{"model": "image classifier", "dataset": "photos of arthropod specimens (BIOSCAN-5M)", "horizontal_flip": true, "targets": ["family"], "norm_position": "pre", "loss": "cross_entropy", "init": "kaiming_normal", "batch_size": 64, "weight_decay": 0.07}
Rows from block 5 of a small image classifier, named by matrix and row number. Rows with one number belong to one neuron. Each number is 50 + 15 x the weight over its row's rms, rounded and kept within 0 to 99. All counts start at 0. After the name is the row's rms in percent of the matrix's.
After each neuron's rows are labels from the 100 images, of 14976, where the neuron reaches its highest value: "top examples" is what is common among them. Only what is clearly more common there than usual is listed. The data: photos of arthropod specimens (BIOSCAN-5M). In brackets: how many of the 100.
# fc1: MLP up (model.blocks.5.mlp.fc1.weight, 640x160), inputs 0-159
# fc2: MLP down (model.blocks.5.mlp.fc2.weight, 160x640, transposed), outputs 0-159

fc1.228 108:53 48 46 53 47 29 74 38 58 45 63 76 39 65 24 49 67 40 36 72 59 34 41 51 62 68 70 37 40 61 80 37 31 73 35 55 33 59 54 59 53 47 78 66 80 46 50 43 36 35 69 35 32 37 41 39 22 63 25 67 43 41 38 52 58 62 50 51 77 41 26 22 18 60 71 54 38 60 49 45 54 39 55 43 37 36 47 46 32 60 47 48 80 46 53 58 38 31 15 58 70 48 38 41 66 62 56 38 44 47 58 56 55 23 53 62 57 44 52 75 64 30 24 46 57 49 40 42 69 26 34 48 63 66 58 47 38 46 49 69 88 50 43 49 73 66 67 11 39 51 68 39 61 48 43 40 63 22 74 66
fc2.228 102:46 44 43 44 51 65 54 51 32 65 85 47 42 42 62 71 26 56 69 66 48 41 73 47 65 45 45 64 70 60 61 59 35 70 40 52 04 31 59 36 28 53 22 35 23 41 57 86 51 86 43 47 27 17 56 07 70 37 42 38 72 35 64 63 28 35 41 20 62 34 49 61 45 36 45 69 50 57 60 59 61 51 52 45 61 56 25 55 54 66 55 29 53 44 45 49 43 39 59 46 55 51 52 43 54 44 34 51 24 48 35 52 31 70 53 45 57 66 62 45 64 61 57 52 35 37 56 57 28 44 53 77 30 50 40 55 34 24 52 41 43 70 60 51 41 35 51 15 70 64 32 50 26 26 61 59 63 62 46 67
top examples: order Lepidoptera (28)

fc1.271 033:67 52 42 48 35 31 69 62 33 43 56 65 63 29 46 45 65 72 80 29 43 59 49 77 38 40 49 72 56 64 49 57 40 50 44 42 53 52 83 40 55 27 52 46 38 51 52 67 49 42 52 72 48 66 74 55 58 56 20 40 32 26 53 58 37 69 38 52 49 43 48 58 92 55 21 37 54 66 19 48 57 49 31 46 69 44 36 34 63 75 41 54 53 72 57 24 45 45 59 67 42 70 28 43 41 72 88 45 48 58 82 42 48 55 36 64 34 32 33 47 54 43 47 40 58 41 53 47 65 42 44 15 27 30 43 29 72 62 55 46 83 63 15 54 48 75 58 56 41 42 51 67 33 68 58 24 44 67 53 39
fc2.271 027:44 65 68 63 30 58 46 42 56 50 65 69 38 20 31 47 23 45 58 52 35 50 52 46 44 62 64 49 51 72 55 58 24 54 66 39 53 80 53 40 34 49 47 46 61 33 65 86 65 45 43 77 45 50 59 34 37 54 34 69 58 54 66 49 64 23 27 48 41 26 65 39 45 67 62 38 40 66 55 54 77 78 70 39 74 42 43 50 94 62 38 52 50 39 71 57 45 09 86 48 56 33 42 62 56 52 44 43 52 49 69 67 56 60 48 61 82 39 55 31 46 35 61 14 91 42 32 55 42 27 48 43 55 44 52 35 59 58 46 38 33 36 26 34 34 45 33 34 52 65 43 69 38 34 48 58 65 60 57 60
top examples: order Coleoptera (37)

fc1.589 118:44 35 14 77 52 66 63 66 48 71 64 61 28 55 33 45 57 34 44 29 30 53 27 51 53 73 54 30 40 43 57 68 59 42 66 45 32 36 55 26 39 68 36 51 36 70 62 46 44 61 43 66 36 51 51 61 52 38 66 59 20 56 35 69 56 48 35 65 56 39 65 59 33 41 88 68 68 31 31 41 54 43 74 51 62 71 36 28 37 47 59 62 75 29 62 39 44 68 60 54 30 55 61 48 43 86 44 68 76 66 44 32 43 44 42 48 69 67 56 30 51 34 39 46 20 34 57 48 48 18 29 62 52 29 40 47 51 72 67 75 61 47 82 23 54 39 61 50 82 53 63 54 68 49 52 43 30 43 46 42
fc2.589 133:68 54 59 48 37 26 33 34 40 28 47 54 83 59 40 47 39 61 63 56 62 53 44 52 74 33 53 35 45 47 57 41 46 45 22 68 46 66 58 44 76 46 44 61 48 34 38 49 71 45 48 38 53 33 44 64 52 52 48 59 54 68 71 29 44 86 51 92 40 68 09 42 39 65 40 48 79 56 55 39 24 79 29 61 69 53 70 63 69 63 44 69 56 52 50 53 53 40 28 09 59 47 67 62 69 36 72 63 52 65 82 61 56 48 38 29 26 34 26 58 60 34 36 66 72 65 47 54 53 67 65 39 54 53 45 38 23 40 55 52 44 51 43 63 36 73 46 65 38 38 33 50 47 52 44 52 70 42 50 12
top examples: order Diptera (72)

fc1.434 118:40 50 25 59 14 38 45 77 54 65 58 43 68 66 59 26 42 44 31 65 55 77 53 43 83 44 58 44 52 25 49 41 28 44 35 41 60 44 56 66 62 31 60 67 44 40 47 44 56 69 36 66 73 51 86 40 66 52 82 80 47 45 70 66 30 74 62 54 43 45 56 33 54 65 53 50 46 47 37 67 30 29 56 47 14 64 38 33 41 50 65 55 59 49 55 21 34 34 64 45 76 47 58 87 44 46 34 81 29 39 58 33 54 59 51 52 50 66 56 38 41 37 71 64 48 61 46 34 51 67 33 10 42 19 46 44 55 60 42 50 33 56 57 36 56 55 25 60 45 45 30 39 47 60 43 53 38 80 47 38
fc2.434 135:29 40 34 67 34 42 77 67 51 41 44 62 32 53 52 18 64 56 42 58 30 61 38 38 50 47 22 58 32 70 50 43 47 48 76 34 26 48 30 59 40 51 41 54 55 53 62 60 63 67 32 32 48 70 34 69 74 60 45 54 64 79 74 50 30 90 44 33 25 24 58 55 57 43 52 57 61 50 48 95 61 54 61 40 69 38 21 50 34 39 57 48 50 45 26 60 49 62 54 58 43 55 30 65 59 15 57 46 32 77 57 41 33 32 34 59 47 86 47 24 50 37 57 56 51 46 49 45 23 73 46 65 52 33 46 35 62 47 22 70 46 63 71 49 28 61 73 29 44 41 51 63 32 33 58 53 47 54 38 58
top examples: order Diptera (74)

fc1.100 112:29 51 52 37 84 33 49 39 32 35 40 59 68 46 59 38 47 45 41 50 94 34 48 36 51 57 62 71 64 41 41 35 27 23 31 46 51 63 41 67 40 54 55 43 41 35 54 67 59 74 48 59 40 44 38 31 60 70 76 50 53 60 37 51 57 59 51 65 42 57 31 40 41 29 60 44 43 41 57 45 51 45 38 54 45 64 61 20 60 45 46 41 54 53 49 35 30 51 21 64 61 48 54 60 51 37 63 57 40 60 44 35 48 54 12 69 50 63 48 63 56 40 66 69 47 35 23 53 55 45 72 60 47 90 29 83 33 46 32 79 61 82 59 53 47 09 59 65 56 35 75 33 15 70 67 39 30 43 66 74
fc2.100 110:49 56 62 38 70 66 29 57 39 29 58 82 55 51 64 65 52 47 55 60 48 54 44 44 48 57 64 51 51 49 57 65 35 30 30 27 75 64 45 55 72 59 24 57 52 51 45 53 35 60 05 30 17 81 51 22 63 38 56 26 37 86 56 68 49 32 40 58 36 46 41 59 69 21 40 38 46 34 56 58 39 63 45 24 59 55 45 47 42 37 55 71 52 58 43 62 50 33 67 54 35 48 42 62 57 34 45 55 29 53 53 63 69 74 59 19 28 56 49 70 64 66 52 36 42 50 37 59 37 50 78 36 46 61 55 38 35 50 51 72 22 32 61 63 40 79 49 32 44 60 48 21 57 45 46 99 52 44 61 48
top examples: order Coleoptera (63)

fc1.115 061:43 32 54 70 34 56 48 51 59 34 49 54 47 27 32 26 45 48 49 44 50 33 53 57 53 59 68 75 38 67 44 85 62 56 66 35 34 41 59 36 77 32 66 43 14 57 38 49 42 76 49 47 36 39 78 38 38 28 74 21 36 52 56 52 69 57 24 69 56 43 51 91 47 46 38 39 50 56 38 69 46 32 20 47 41 52 43 51 49 40 45 32 73 39 72 59 64 52 61 52 64 59 40 65 24 85 58 59 27 59 41 78 42 77 45 37 46 60 39 30 39 51 59 47 44 55 54 36 45 50 68 99 73 32 47 41 33 46 66 42 55 70 56 54 43 17 58 69 43 55 46 54 52 54 58 16 62 46 54 46
fc2.115 033:52 64 52 43 54 41 35 59 50 68 49 80 50 54 77 49 60 39 17 46 38 60 56 42 40 51 42 35 51 44 63 42 28 47 48 61 63 77 45 46 22 48 38 61 64 54 47 66 52 47 38 51 79 49 37 64 47 44 15 69 50 66 27 42 15 44 59 16 55 60 47 20 70 65 39 69 59 60 38 33 57 66 47 61 51 66 57 32 77 52 53 58 26 64 33 44 37 47 39 27 43 46 62 51 66 18 25 34 56 49 57 40 52 26 51 57 51 62 55 68 78 70 37 61 71 67 35 56 50 49 80 24 22 53 38 54 82 74 22 60 16 52 43 42 51 75 39 50 47 46 46 37 52 33 47 72 56 23 43 45
top examples: order Diptera (75)

fc1.285 121:50 58 86 50 31 65 45 19 31 35 46 50 47 23 80 59 50 68 59 46 52 64 28 62 14 18 59 22 56 30 58 43 68 59 65 44 51 44 59 45 63 43 50 59 81 36 45 44 43 63 55 69 61 59 68 54 63 36 69 50 40 67 54 43 63 57 50 60 31 37 17 78 47 31 63 35 37 30 48 54 31 56 59 44 31 50 21 52 37 59 38 22 44 51 56 47 17 51 33 48 34 59 66 54 44 72 68 44 46 52 58 64 52 65 35 54 76 73 66 57 19 57 62 65 43 73 54 54 50 42 55 77 60 55 38 40 43 45 59 41 77 59 47 42 32 29 18 62 70 63 61 45 40 74 37 31 32 37 65 39
fc2.285 112:53 43 40 69 21 75 57 61 73 49 50 39 39 62 88 48 64 67 47 42 47 57 55 32 48 80 53 57 82 42 52 28 58 53 54 57 56 53 37 37 43 60 33 65 32 19 55 33 72 53 70 61 48 69 79 47 75 35 71 27 69 39 54 43 55 55 27 74 58 61 48 55 62 53 52 69 28 19 62 44 02 25 61 48 34 47 44 65 72 38 51 28 41 51 64 60 77 68 32 39 44 32 42 51 64 43 48 42 47 76 68 42 46 49 44 47 58 65 49 39 51 39 42 68 57 64 46 52 42 23 54 75 60 70 26 72 48 38 58 73 64 52 73 61 36 50 43 65 55 40 50 46 51 41 40 36 57 10 44 35
top examples: order Coleoptera (91)

fc1.234 083:83 49 44 79 51 27 59 53 60 62 38 64 51 54 73 61 64 73 36 40 53 51 54 24 50 62 66 38 57 23 43 54 14 51 77 52 32 38 52 61 37 39 46 40 55 34 38 17 55 66 44 46 56 77 50 37 32 57 74 49 26 69 25 61 46 35 38 49 61 53 23 62 20 40 67 43 64 31 75 71 50 59 50 33 57 51 49 70 46 70 33 64 53 48 72 58 77 31 54 68 36 32 58 56 59 56 55 64 73 55 41 48 31 60 46 64 55 41 38 63 14 50 80 53 65 54 56 53 44 48 34 45 31 35 55 35 48 75 37 45 71 12 22 52 55 52 44 51 60 46 54 52 45 32 67 72 12 46 66 47
fc2.234 094:44 43 39 70 63 36 41 63 61 62 36 65 48 34 72 55 49 59 74 52 60 46 45 55 66 43 85 64 61 71 33 21 28 51 34 66 45 41 31 39 38 52 66 57 57 36 40 44 77 31 55 61 46 35 61 59 44 41 52 44 50 81 43 41 51 35 64 36 61 84 76 35 40 64 40 30 35 35 53 54 46 65 92 29 49 15 33 38 66 65 33 32 52 54 34 46 59 57 60 58 33 39 64 49 75 26 72 48 36 61 41 56 45 31 71 48 52 51 51 51 64 74 31 58 63 52 71 65 80 62 57 65 70 46 32 62 45 60 75 62 38 07 40 74 65 55 53 30 64 41 35 52 44 39 52 52 43 47 53 86
top examples: order Diptera (62)

fc1.48 101:44 72 41 57 49 51 43 51 48 39 65 50 65 32 65 33 52 51 69 02 51 35 30 42 36 34 48 42 53 22 62 26 45 46 63 53 64 32 47 67 31 48 39 32 76 76 48 39 40 65 23 72 53 15 58 31 58 68 27 94 58 64 54 49 60 49 28 68 41 58 50 48 41 42 69 52 50 59 29 57 61 38 36 67 40 66 60 30 55 56 43 54 26 64 56 41 39 53 43 49 44 40 71 70 58 42 69 63 27 54 61 21 60 46 32 52 72 42 39 40 55 24 33 58 50 52 49 46 54 75 33 37 46 56 59 26 51 65 52 55 39 68 37 82 22 42 81 57 36 73 84 67 66 64 48 42 50 47 54 60
fc2.48 100:40 48 50 54 60 45 66 33 42 46 09 61 62 72 49 77 28 66 74 50 15 62 41 59 41 74 34 50 45 52 48 61 66 59 52 53 38 36 59 29 61 59 49 32 38 60 61 42 61 59 68 48 62 49 56 37 28 47 70 31 35 37 45 41 34 45 67 75 64 36 57 50 84 38 36 47 54 70 40 24 47 30 67 62 54 72 36 68 39 53 46 65 75 37 46 60 45 50 77 16 48 53 79 28 47 51 60 54 78 65 48 79 67 32 60 61 53 45 49 55 58 43 31 41 70 49 50 31 63 79 11 68 58 54 39 52 55 50 45 54 67 43 41 49 42 67 50 54 29 28 89 40 34 87 47 47 36 40 51 42
top examples: order Hymenoptera (47)

fc1.73 100:66 56 59 59 62 45 47 19 51 50 64 25 36 74 11 50 64 54 54 54 62 68 49 43 58 49 27 30 60 50 41 54 11 52 45 28 62 55 54 71 63 37 55 44 34 34 68 56 58 16 68 46 44 43 62 63 65 48 65 25 28 43 66 39 31 68 69 45 41 59 48 40 50 38 76 44 36 27 53 20 49 65 50 52 38 55 52 46 34 69 48 77 20 60 57 72 32 94 44 30 73 46 28 66 41 26 29 27 55 68 47 49 69 50 50 59 54 51 53 27 40 85 56 33 71 54 64 44 59 47 48 28 48 52 57 51 26 46 60 48 55 51 47 63 61 63 75 25 57 74 58 63 65 46 43 48 55 37 55 74
fc2.73 100:37 58 63 62 12 46 61 51 30 71 64 59 53 37 25 14 24 59 36 40 85 63 49 49 45 55 78 39 56 49 66 52 84 54 35 39 62 25 52 44 57 54 57 31 49 38 49 40 32 38 64 54 51 41 43 38 47 44 48 44 59 65 48 78 47 55 31 50 37 38 63 74 51 24 32 49 46 35 22 69 64 34 20 74 91 51 46 37 55 60 52 53 45 51 42 56 53 67 61 48 25 45 36 60 76 41 37 51 50 49 06 53 53 37 60 29 51 90 39 34 30 67 69 50 77 46 43 69 63 49 38 47 68 62 31 36 33 41 61 52 57 57 59 50 68 70 50 42 32 25 40 38 36 59 53 57 54 50 35 56
top examples: order Coleoptera (65); family Throscidae (45)

fc1.367 097:84 41 35 38 47 66 71 42 46 53 38 69 40 44 96 29 57 55 56 30 48 42 54 45 62 54 73 46 36 48 40 16 47 68 35 49 28 39 55 73 48 69 43 73 51 57 41 49 55 75 58 46 42 24 64 53 49 60 49 51 71 81 50 37 13 62 40 42 40 75 28 55 48 66 57 36 27 64 44 55 67 54 67 46 58 49 66 56 62 38 74 70 34 54 60 30 45 40 48 31 48 26 10 41 62 10 64 35 57 44 56 55 64 67 61 69 53 37 51 39 48 61 64 41 36 70 46 43 54 40 51 41 53 57 46 72 78 50 52 64 30 34 64 33 18 59 24 57 69 40 83 50 54 35 54 36 38 39 53 51
fc2.367 109:66 41 72 42 43 72 72 35 51 44 29 59 74 46 76 64 57 56 48 50 78 63 43 68 49 42 54 54 58 52 27 20 77 64 33 44 63 54 61 53 41 58 55 58 26 56 44 72 40 61 55 51 75 40 50 51 65 19 39 67 30 72 49 61 35 85 33 57 24 41 58 50 43 47 40 31 24 40 36 65 36 52 30 24 65 80 87 54 61 59 47 49 53 36 49 51 35 34 62 68 74 47 25 30 57 49 56 56 58 17 49 38 39 38 39 63 48 51 28 49 85 53 42 54 17 36 17 30 44 45 68 40 42 43 43 39 43 63 54 64 54 43 57 36 58 58 33 45 65 49 40 84 53 48 77 52 47 39 64 38
top examples: order Lepidoptera (27)

fc1.210 064:62 46 72 68 44 58 38 60 54 59 56 21 34 34 67 53 45 41 59 72 53 79 60 68 36 25 50 57 40 43 73 30 47 23 63 33 60 69 34 64 51 41 45 56 22 47 52 51 40 14 25 62 84 77 46 74 42 34 49 57 28 37 28 59 54 57 41 72 27 53 98 45 36 41 35 28 64 64 47 50 49 81 43 35 45 59 92 65 41 71 47 32 44 65 75 53 50 49 42 56 68 48 58 67 54 30 58 57 25 48 66 52 42 52 51 65 29 32 49 76 62 46 57 36 21 29 51 56 64 50 34 44 53 76 59 29 53 32 53 54 53 52 48 36 41 36 39 37 44 49 46 40 52 37 66 57 53 72 38 41
fc2.210 063:49 55 72 54 54 49 50 46 59 50 72 51 49 12 51 52 39 33 50 47 56 53 28 43 43 37 40 63 17 53 48 44 51 34 50 34 35 66 59 62 56 36 39 47 28 64 53 41 69 52 42 45 50 39 42 54 24 37 34 54 43 69 47 49 64 68 61 68 63 46 64 44 27 60 49 26 36 31 73 56 64 53 52 55 45 59 77 53 23 58 59 60 55 66 50 22 70 45 13 07 85 54 62 78 49 41 43 60 63 27 57 39 48 61 30 19 70 73 54 39 72 61 57 52 09 36 61 60 36 43 51 71 09 59 36 33 66 51 53 48 58 57 57 37 49 48 68 61 35 50 45 38 45 44 34 46 73 23 70 78
top examples: order Lepidoptera (34)

fc1.540 105:65 35 41 37 32 55 50 35 68 33 42 61 30 37 36 81 58 50 68 82 40 47 53 67 56 63 24 40 63 62 41 52 38 62 79 26 79 69 66 87 47 72 55 48 77 65 24 13 38 45 56 61 41 43 66 36 32 56 49 27 54 49 49 76 54 38 56 48 56 52 66 47 61 54 33 74 39 55 46 58 36 38 49 38 70 41 61 46 66 65 42 53 25 49 44 56 54 49 54 26 53 55 64 32 54 43 76 32 63 59 55 51 13 67 43 42 34 53 25 60 35 71 15 28 64 43 52 28 72 68 72 34 70 38 66 39 62 41 43 56 23 40 35 47 45 49 40 58 44 52 33 75 46 53 58 47 66 40 43 75
fc2.540 091:69 67 50 28 49 52 60 61 61 61 40 84 59 75 54 31 52 48 39 45 32 31 18 63 62 36 80 44 71 44 77 71 43 67 68 47 30 74 57 43 44 75 37 74 65 49 49 66 47 62 57 38 61 61 31 59 73 44 42 60 42 37 60 40 39 47 61 23 54 40 48 55 58 63 06 68 56 31 52 41 51 69 31 33 60 71 52 42 47 58 57 42 74 58 41 54 61 38 31 41 25 41 24 56 44 12 48 51 47 42 71 54 85 66 33 63 54 56 70 41 75 31 47 44 37 50 41 48 10 45 17 50 53 54 44 59 51 34 51 38 35 33 57 50 32 63 48 56 63 52 51 19 28 45 53 52 36 45 49 25
top examples: order Lepidoptera (28)

fc1.356 062:79 50 51 56 35 39 56 38 35 64 35 45 71 39 47 38 60 50 79 56 75 51 83 63 33 14 48 44 74 44 21 60 45 60 55 59 62 51 50 64 59 27 39 70 60 61 21 49 43 13 57 78 40 28 65 73 42 52 55 24 52 61 46 72 48 53 77 48 44 58 39 17 63 35 80 47 31 46 82 34 49 47 46 40 38 46 57 56 61 25 46 54 50 55 35 73 48 55 43 30 20 62 42 45 75 24 31 46 56 53 60 36 48 59 59 64 67 55 63 43 52 43 37 54 51 36 62 37 59 61 56 44 57 65 49 32 44 71 53 32 65 23 46 42 79 80 47 36 74 52 70 63 44 51 45 60 31 22 39 45
fc2.356 044:28 59 41 51 41 64 24 72 50 63 66 60 32 62 44 28 35 26 17 44 31 66 18 52 48 59 48 79 56 60 52 41 52 72 37 42 85 53 45 49 31 31 53 34 37 37 46 41 56 61 48 58 58 83 53 41 55 50 34 71 39 73 50 54 48 12 28 29 28 55 61 72 54 36 37 51 54 80 49 57 58 28 44 47 59 40 52 35 41 61 45 17 34 54 64 27 60 56 37 63 71 43 57 62 37 50 56 75 44 48 30 55 60 45 26 55 44 72 55 54 47 50 37 55 80 51 44 55 69 58 74 66 63 54 66 73 63 53 59 71 40 49 56 76 36 24 44 55 28 62 39 59 70 61 54 25 80 35 59 29
top examples: order Lepidoptera (31)

fc1.86 113:28 34 55 43 37 60 56 72 65 51 62 51 10 56 46 25 75 72 44 55 56 49 52 92 53 76 54 48 51 58 71 48 56 59 17 54 50 75 45 27 70 48 67 63 37 43 63 51 25 70 66 57 41 64 64 52 68 61 23 73 35 40 47 36 56 62 56 56 53 52 31 42 68 40 56 49 33 45 61 45 69 63 65 34 53 61 51 43 53 55 42 11 88 55 38 38 53 52 75 58 37 40 52 32 62 56 23 50 32 70 51 57 46 41 47 34 61 37 49 18 42 31 39 62 44 48 60 64 39 39 61 56 42 67 25 48 48 50 48 36 41 64 35 44 50 25 07 39 60 43 40 59 63 53 63 12 48 81 54 64
fc2.86 120:28 70 56 89 51 57 34 27 72 69 51 39 41 72 46 69 47 35 44 53 33 54 65 62 43 60 42 55 31 67 58 16 54 87 75 44 64 40 40 45 79 58 69 49 41 59 60 48 46 60 69 47 40 46 66 44 23 62 55 24 35 36 43 66 46 41 41 40 39 65 65 44 54 31 56 39 17 51 33 43 32 49 54 75 55 57 32 61 62 61 49 46 62 46 49 37 61 52 64 63 60 25 44 33 37 62 54 42 66 68 56 53 61 62 50 31 42 54 46 49 26 58 28 45 47 42 38 35 68 55 54 65 70 28 38 53 84 79 45 50 52 41 48 47 64 65 30 67 23 80 99 32 32 33 51 45 55 56 41 72
top examples: order Hymenoptera (47)

fc1.178 087:76 53 66 24 70 73 39 56 48 72 63 49 36 41 29 60 56 60 33 54 55 39 74 41 51 35 30 58 71 28 58 80 48 76 67 29 45 41 47 45 32 33 55 28 30 94 20 81 59 22 55 36 62 45 37 53 65 36 52 52 55 46 52 39 50 70 57 78 28 43 55 63 54 80 47 32 54 34 38 21 62 31 57 71 66 43 57 59 22 33 56 49 43 46 26 35 50 69 41 56 36 48 40 53 29 56 34 30 60 62 14 72 59 59 47 60 43 41 54 45 55 34 43 73 46 45 62 56 51 49 72 46 54 74 39 68 56 31 54 64 87 62 51 57 54 52 42 68 50 47 69 54 49 53 52 60 16 44 53 49
fc2.178 090:83 63 33 38 50 37 71 50 43 53 26 58 28 80 28 42 70 42 48 73 20 23 41 28 73 47 72 56 58 51 79 53 57 59 64 51 55 60 32 50 21 51 27 50 50 52 64 65 27 49 67 83 48 54 75 60 24 50 27 58 65 58 65 45 43 71 46 72 41 56 48 56 59 35 57 48 40 59 40 23 81 80 34 46 28 31 50 31 42 38 42 60 37 25 48 34 54 38 58 44 41 44 71 69 54 52 23 72 34 34 58 64 43 44 37 60 45 24 56 44 56 39 48 52 64 32 73 45 52 77 29 54 59 62 47 58 38 35 48 57 33 52 47 37 75 41 46 30 33 32 57 29 51 54 52 73 46 61 59 71
top examples: order Coleoptera (53)

fc1.311 102:63 35 54 73 41 73 58 62 40 61 51 53 38 10 45 39 57 63 49 52 39 62 46 29 55 58 71 38 49 33 65 59 68 36 74 58 38 60 49 60 03 42 31 89 72 55 39 50 62 41 66 66 33 65 65 47 35 60 36 83 48 60 63 62 36 40 47 35 37 57 61 41 43 36 41 36 57 64 32 50 69 41 49 47 31 69 47 55 31 73 34 70 52 42 62 52 43 13 53 28 21 58 51 41 61 58 52 61 66 48 26 23 39 45 60 29 68 69 78 78 54 38 44 40 64 80 59 75 71 55 35 43 61 46 67 52 52 56 80 46 58 59 36 44 47 42 48 65 27 33 45 42 55 48 62 37 52 41 57 16
fc2.311 126:60 33 70 73 41 47 33 42 40 38 28 57 46 43 42 69 61 78 35 57 42 57 45 31 44 53 72 38 62 29 58 48 70 61 44 39 64 51 64 50 21 42 41 67 64 66 58 61 52 55 35 54 27 51 37 25 60 61 54 41 47 27 67 27 44 02 27 66 57 21 21 40 82 39 61 40 48 63 58 34 48 35 58 16 49 46 62 53 66 39 56 60 59 39 43 42 60 67 85 22 60 45 44 53 21 55 30 56 51 65 34 58 49 40 55 47 61 49 49 30 57 59 51 70 60 46 63 30 29 54 54 67 82 60 45 81 53 64 57 55 53 48 54 36 36 71 44 75 34 79 87 45 60 60 45 65 55 49 45 24
top examples: order Hymenoptera (59)

fc1.320 109:63 67 34 49 70 39 67 35 51 21 30 77 59 59 44 34 46 36 28 77 75 90 46 44 47 31 61 51 47 62 28 28 31 56 41 41 55 55 54 49 38 59 39 75 51 53 55 48 46 44 55 46 62 33 60 18 26 19 43 61 61 79 50 70 67 43 36 53 66 43 44 23 55 50 37 55 35 67 62 56 58 73 46 24 50 57 48 79 49 39 61 45 40 47 25 85 57 37 66 75 51 40 59 63 45 37 39 29 64 15 36 57 27 57 40 48 69 35 39 60 32 43 61 24 45 57 37 37 36 23 50 36 60 56 40 62 40 45 71 43 44 50 50 47 61 72 66 51 52 38 47 63 54 98 39 65 59 57 56 58
fc2.320 100:21 68 50 50 67 34 37 75 68 36 46 47 59 35 52 61 38 61 52 67 58 54 53 34 38 65 48 57 56 37 48 69 55 46 50 23 39 68 42 60 51 59 39 75 90 28 41 72 48 16 50 48 62 52 50 54 52 44 38 52 12 59 73 47 60 71 42 40 78 52 50 42 56 65 41 18 38 30 37 39 23 56 41 30 58 53 52 43 53 52 57 33 24 76 48 57 36 58 72 46 47 40 87 74 66 34 62 44 35 22 57 62 38 40 52 54 27 51 63 62 68 62 75 46 57 46 63 41 25 16 65 46 43 36 44 75 39 37 44 66 55 32 47 54 28 54 39 27 30 67 59 29 67 59 34 73 59 54 72 52
top examples: order Diptera (71)

fc1.354 110:55 62 52 49 44 35 57 38 46 53 20 39 65 57 82 56 64 54 44 53 43 60 41 42 54 28 38 76 63 54 59 35 30 81 67 36 29 82 42 54 48 48 55 50 13 28 34 39 72 22 35 52 60 66 55 23 35 71 64 36 42 66 45 59 29 70 37 37 57 39 44 62 68 61 47 84 53 43 66 71 67 39 31 44 41 00 50 63 34 49 38 66 55 56 42 45 77 19 70 75 50 39 53 36 50 41 66 59 75 62 53 52 74 67 36 71 37 33 09 49 54 50 46 62 47 48 58 45 51 59 51 55 37 52 53 52 68 55 46 47 49 51 43 51 35 81 36 62 50 60 55 58 30 46 33 41 46 51 81 68
fc2.354 127:68 52 66 57 59 39 26 35 44 73 58 67 45 57 48 85 49 73 25 41 54 53 55 77 56 59 48 67 39 67 57 41 38 48 34 55 66 51 37 60 60 42 63 84 27 46 35 05 71 48 36 84 61 54 38 51 32 33 37 26 59 64 73 60 54 49 33 71 53 53 56 25 51 49 52 43 28 61 50 38 46 35 52 61 59 52 46 58 44 68 50 61 43 67 43 47 24 56 42 49 34 51 62 66 80 45 26 23 70 31 47 43 45 44 53 60 67 39 55 42 59 80 36 55 99 59 58 50 60 77 60 59 58 39 28 58 67 65 46 60 51 48 64 50 68 56 42 34 28 13 42 25 33 61 53 32 56 45 63 44
top examples: order Diptera (74)

fc1.129 066:57 54 68 54 47 60 44 42 45 67 47 59 49 54 75 52 52 18 53 69 44 49 58 52 45 63 63 34 26 40 78 58 41 41 44 58 43 73 29 50 50 60 28 55 57 30 67 41 45 41 57 61 54 60 69 35 54 27 33 55 42 62 31 77 58 41 40 26 24 47 50 67 54 46 38 99 69 64 55 67 55 71 48 61 70 49 51 55 36 31 80 59 36 50 54 55 69 34 48 45 21 15 64 50 40 36 75 44 79 64 57 65 72 49 56 60 46 27 56 57 40 44 62 39 21 50 74 35 37 56 51 37 34 23 39 33 63 25 58 17 44 73 35 27 47 38 61 65 55 53 39 60 19 46 54 61 23 64 59 32
fc2.129 068:37 56 33 59 49 58 46 56 77 31 83 58 35 53 65 62 26 73 55 48 53 44 40 64 28 55 53 59 42 54 33 49 66 31 38 48 48 72 78 45 35 45 61 54 43 57 21 35 41 62 56 67 51 60 38 45 61 34 55 61 55 91 75 59 34 61 67 53 65 45 65 57 66 15 61 23 31 52 29 25 48 22 63 66 47 21 38 45 61 85 44 48 51 57 46 22 50 47 47 16 64 44 77 71 73 38 28 48 48 46 47 42 37 31 69 69 60 50 56 66 58 82 52 64 55 76 37 64 55 51 44 59 45 43 56 37 49 71 83 52 60 54 77 46 59 44 54 61 56 42 33 46 41 31 34 47 73 33 42 64
top examples: order Lepidoptera (29)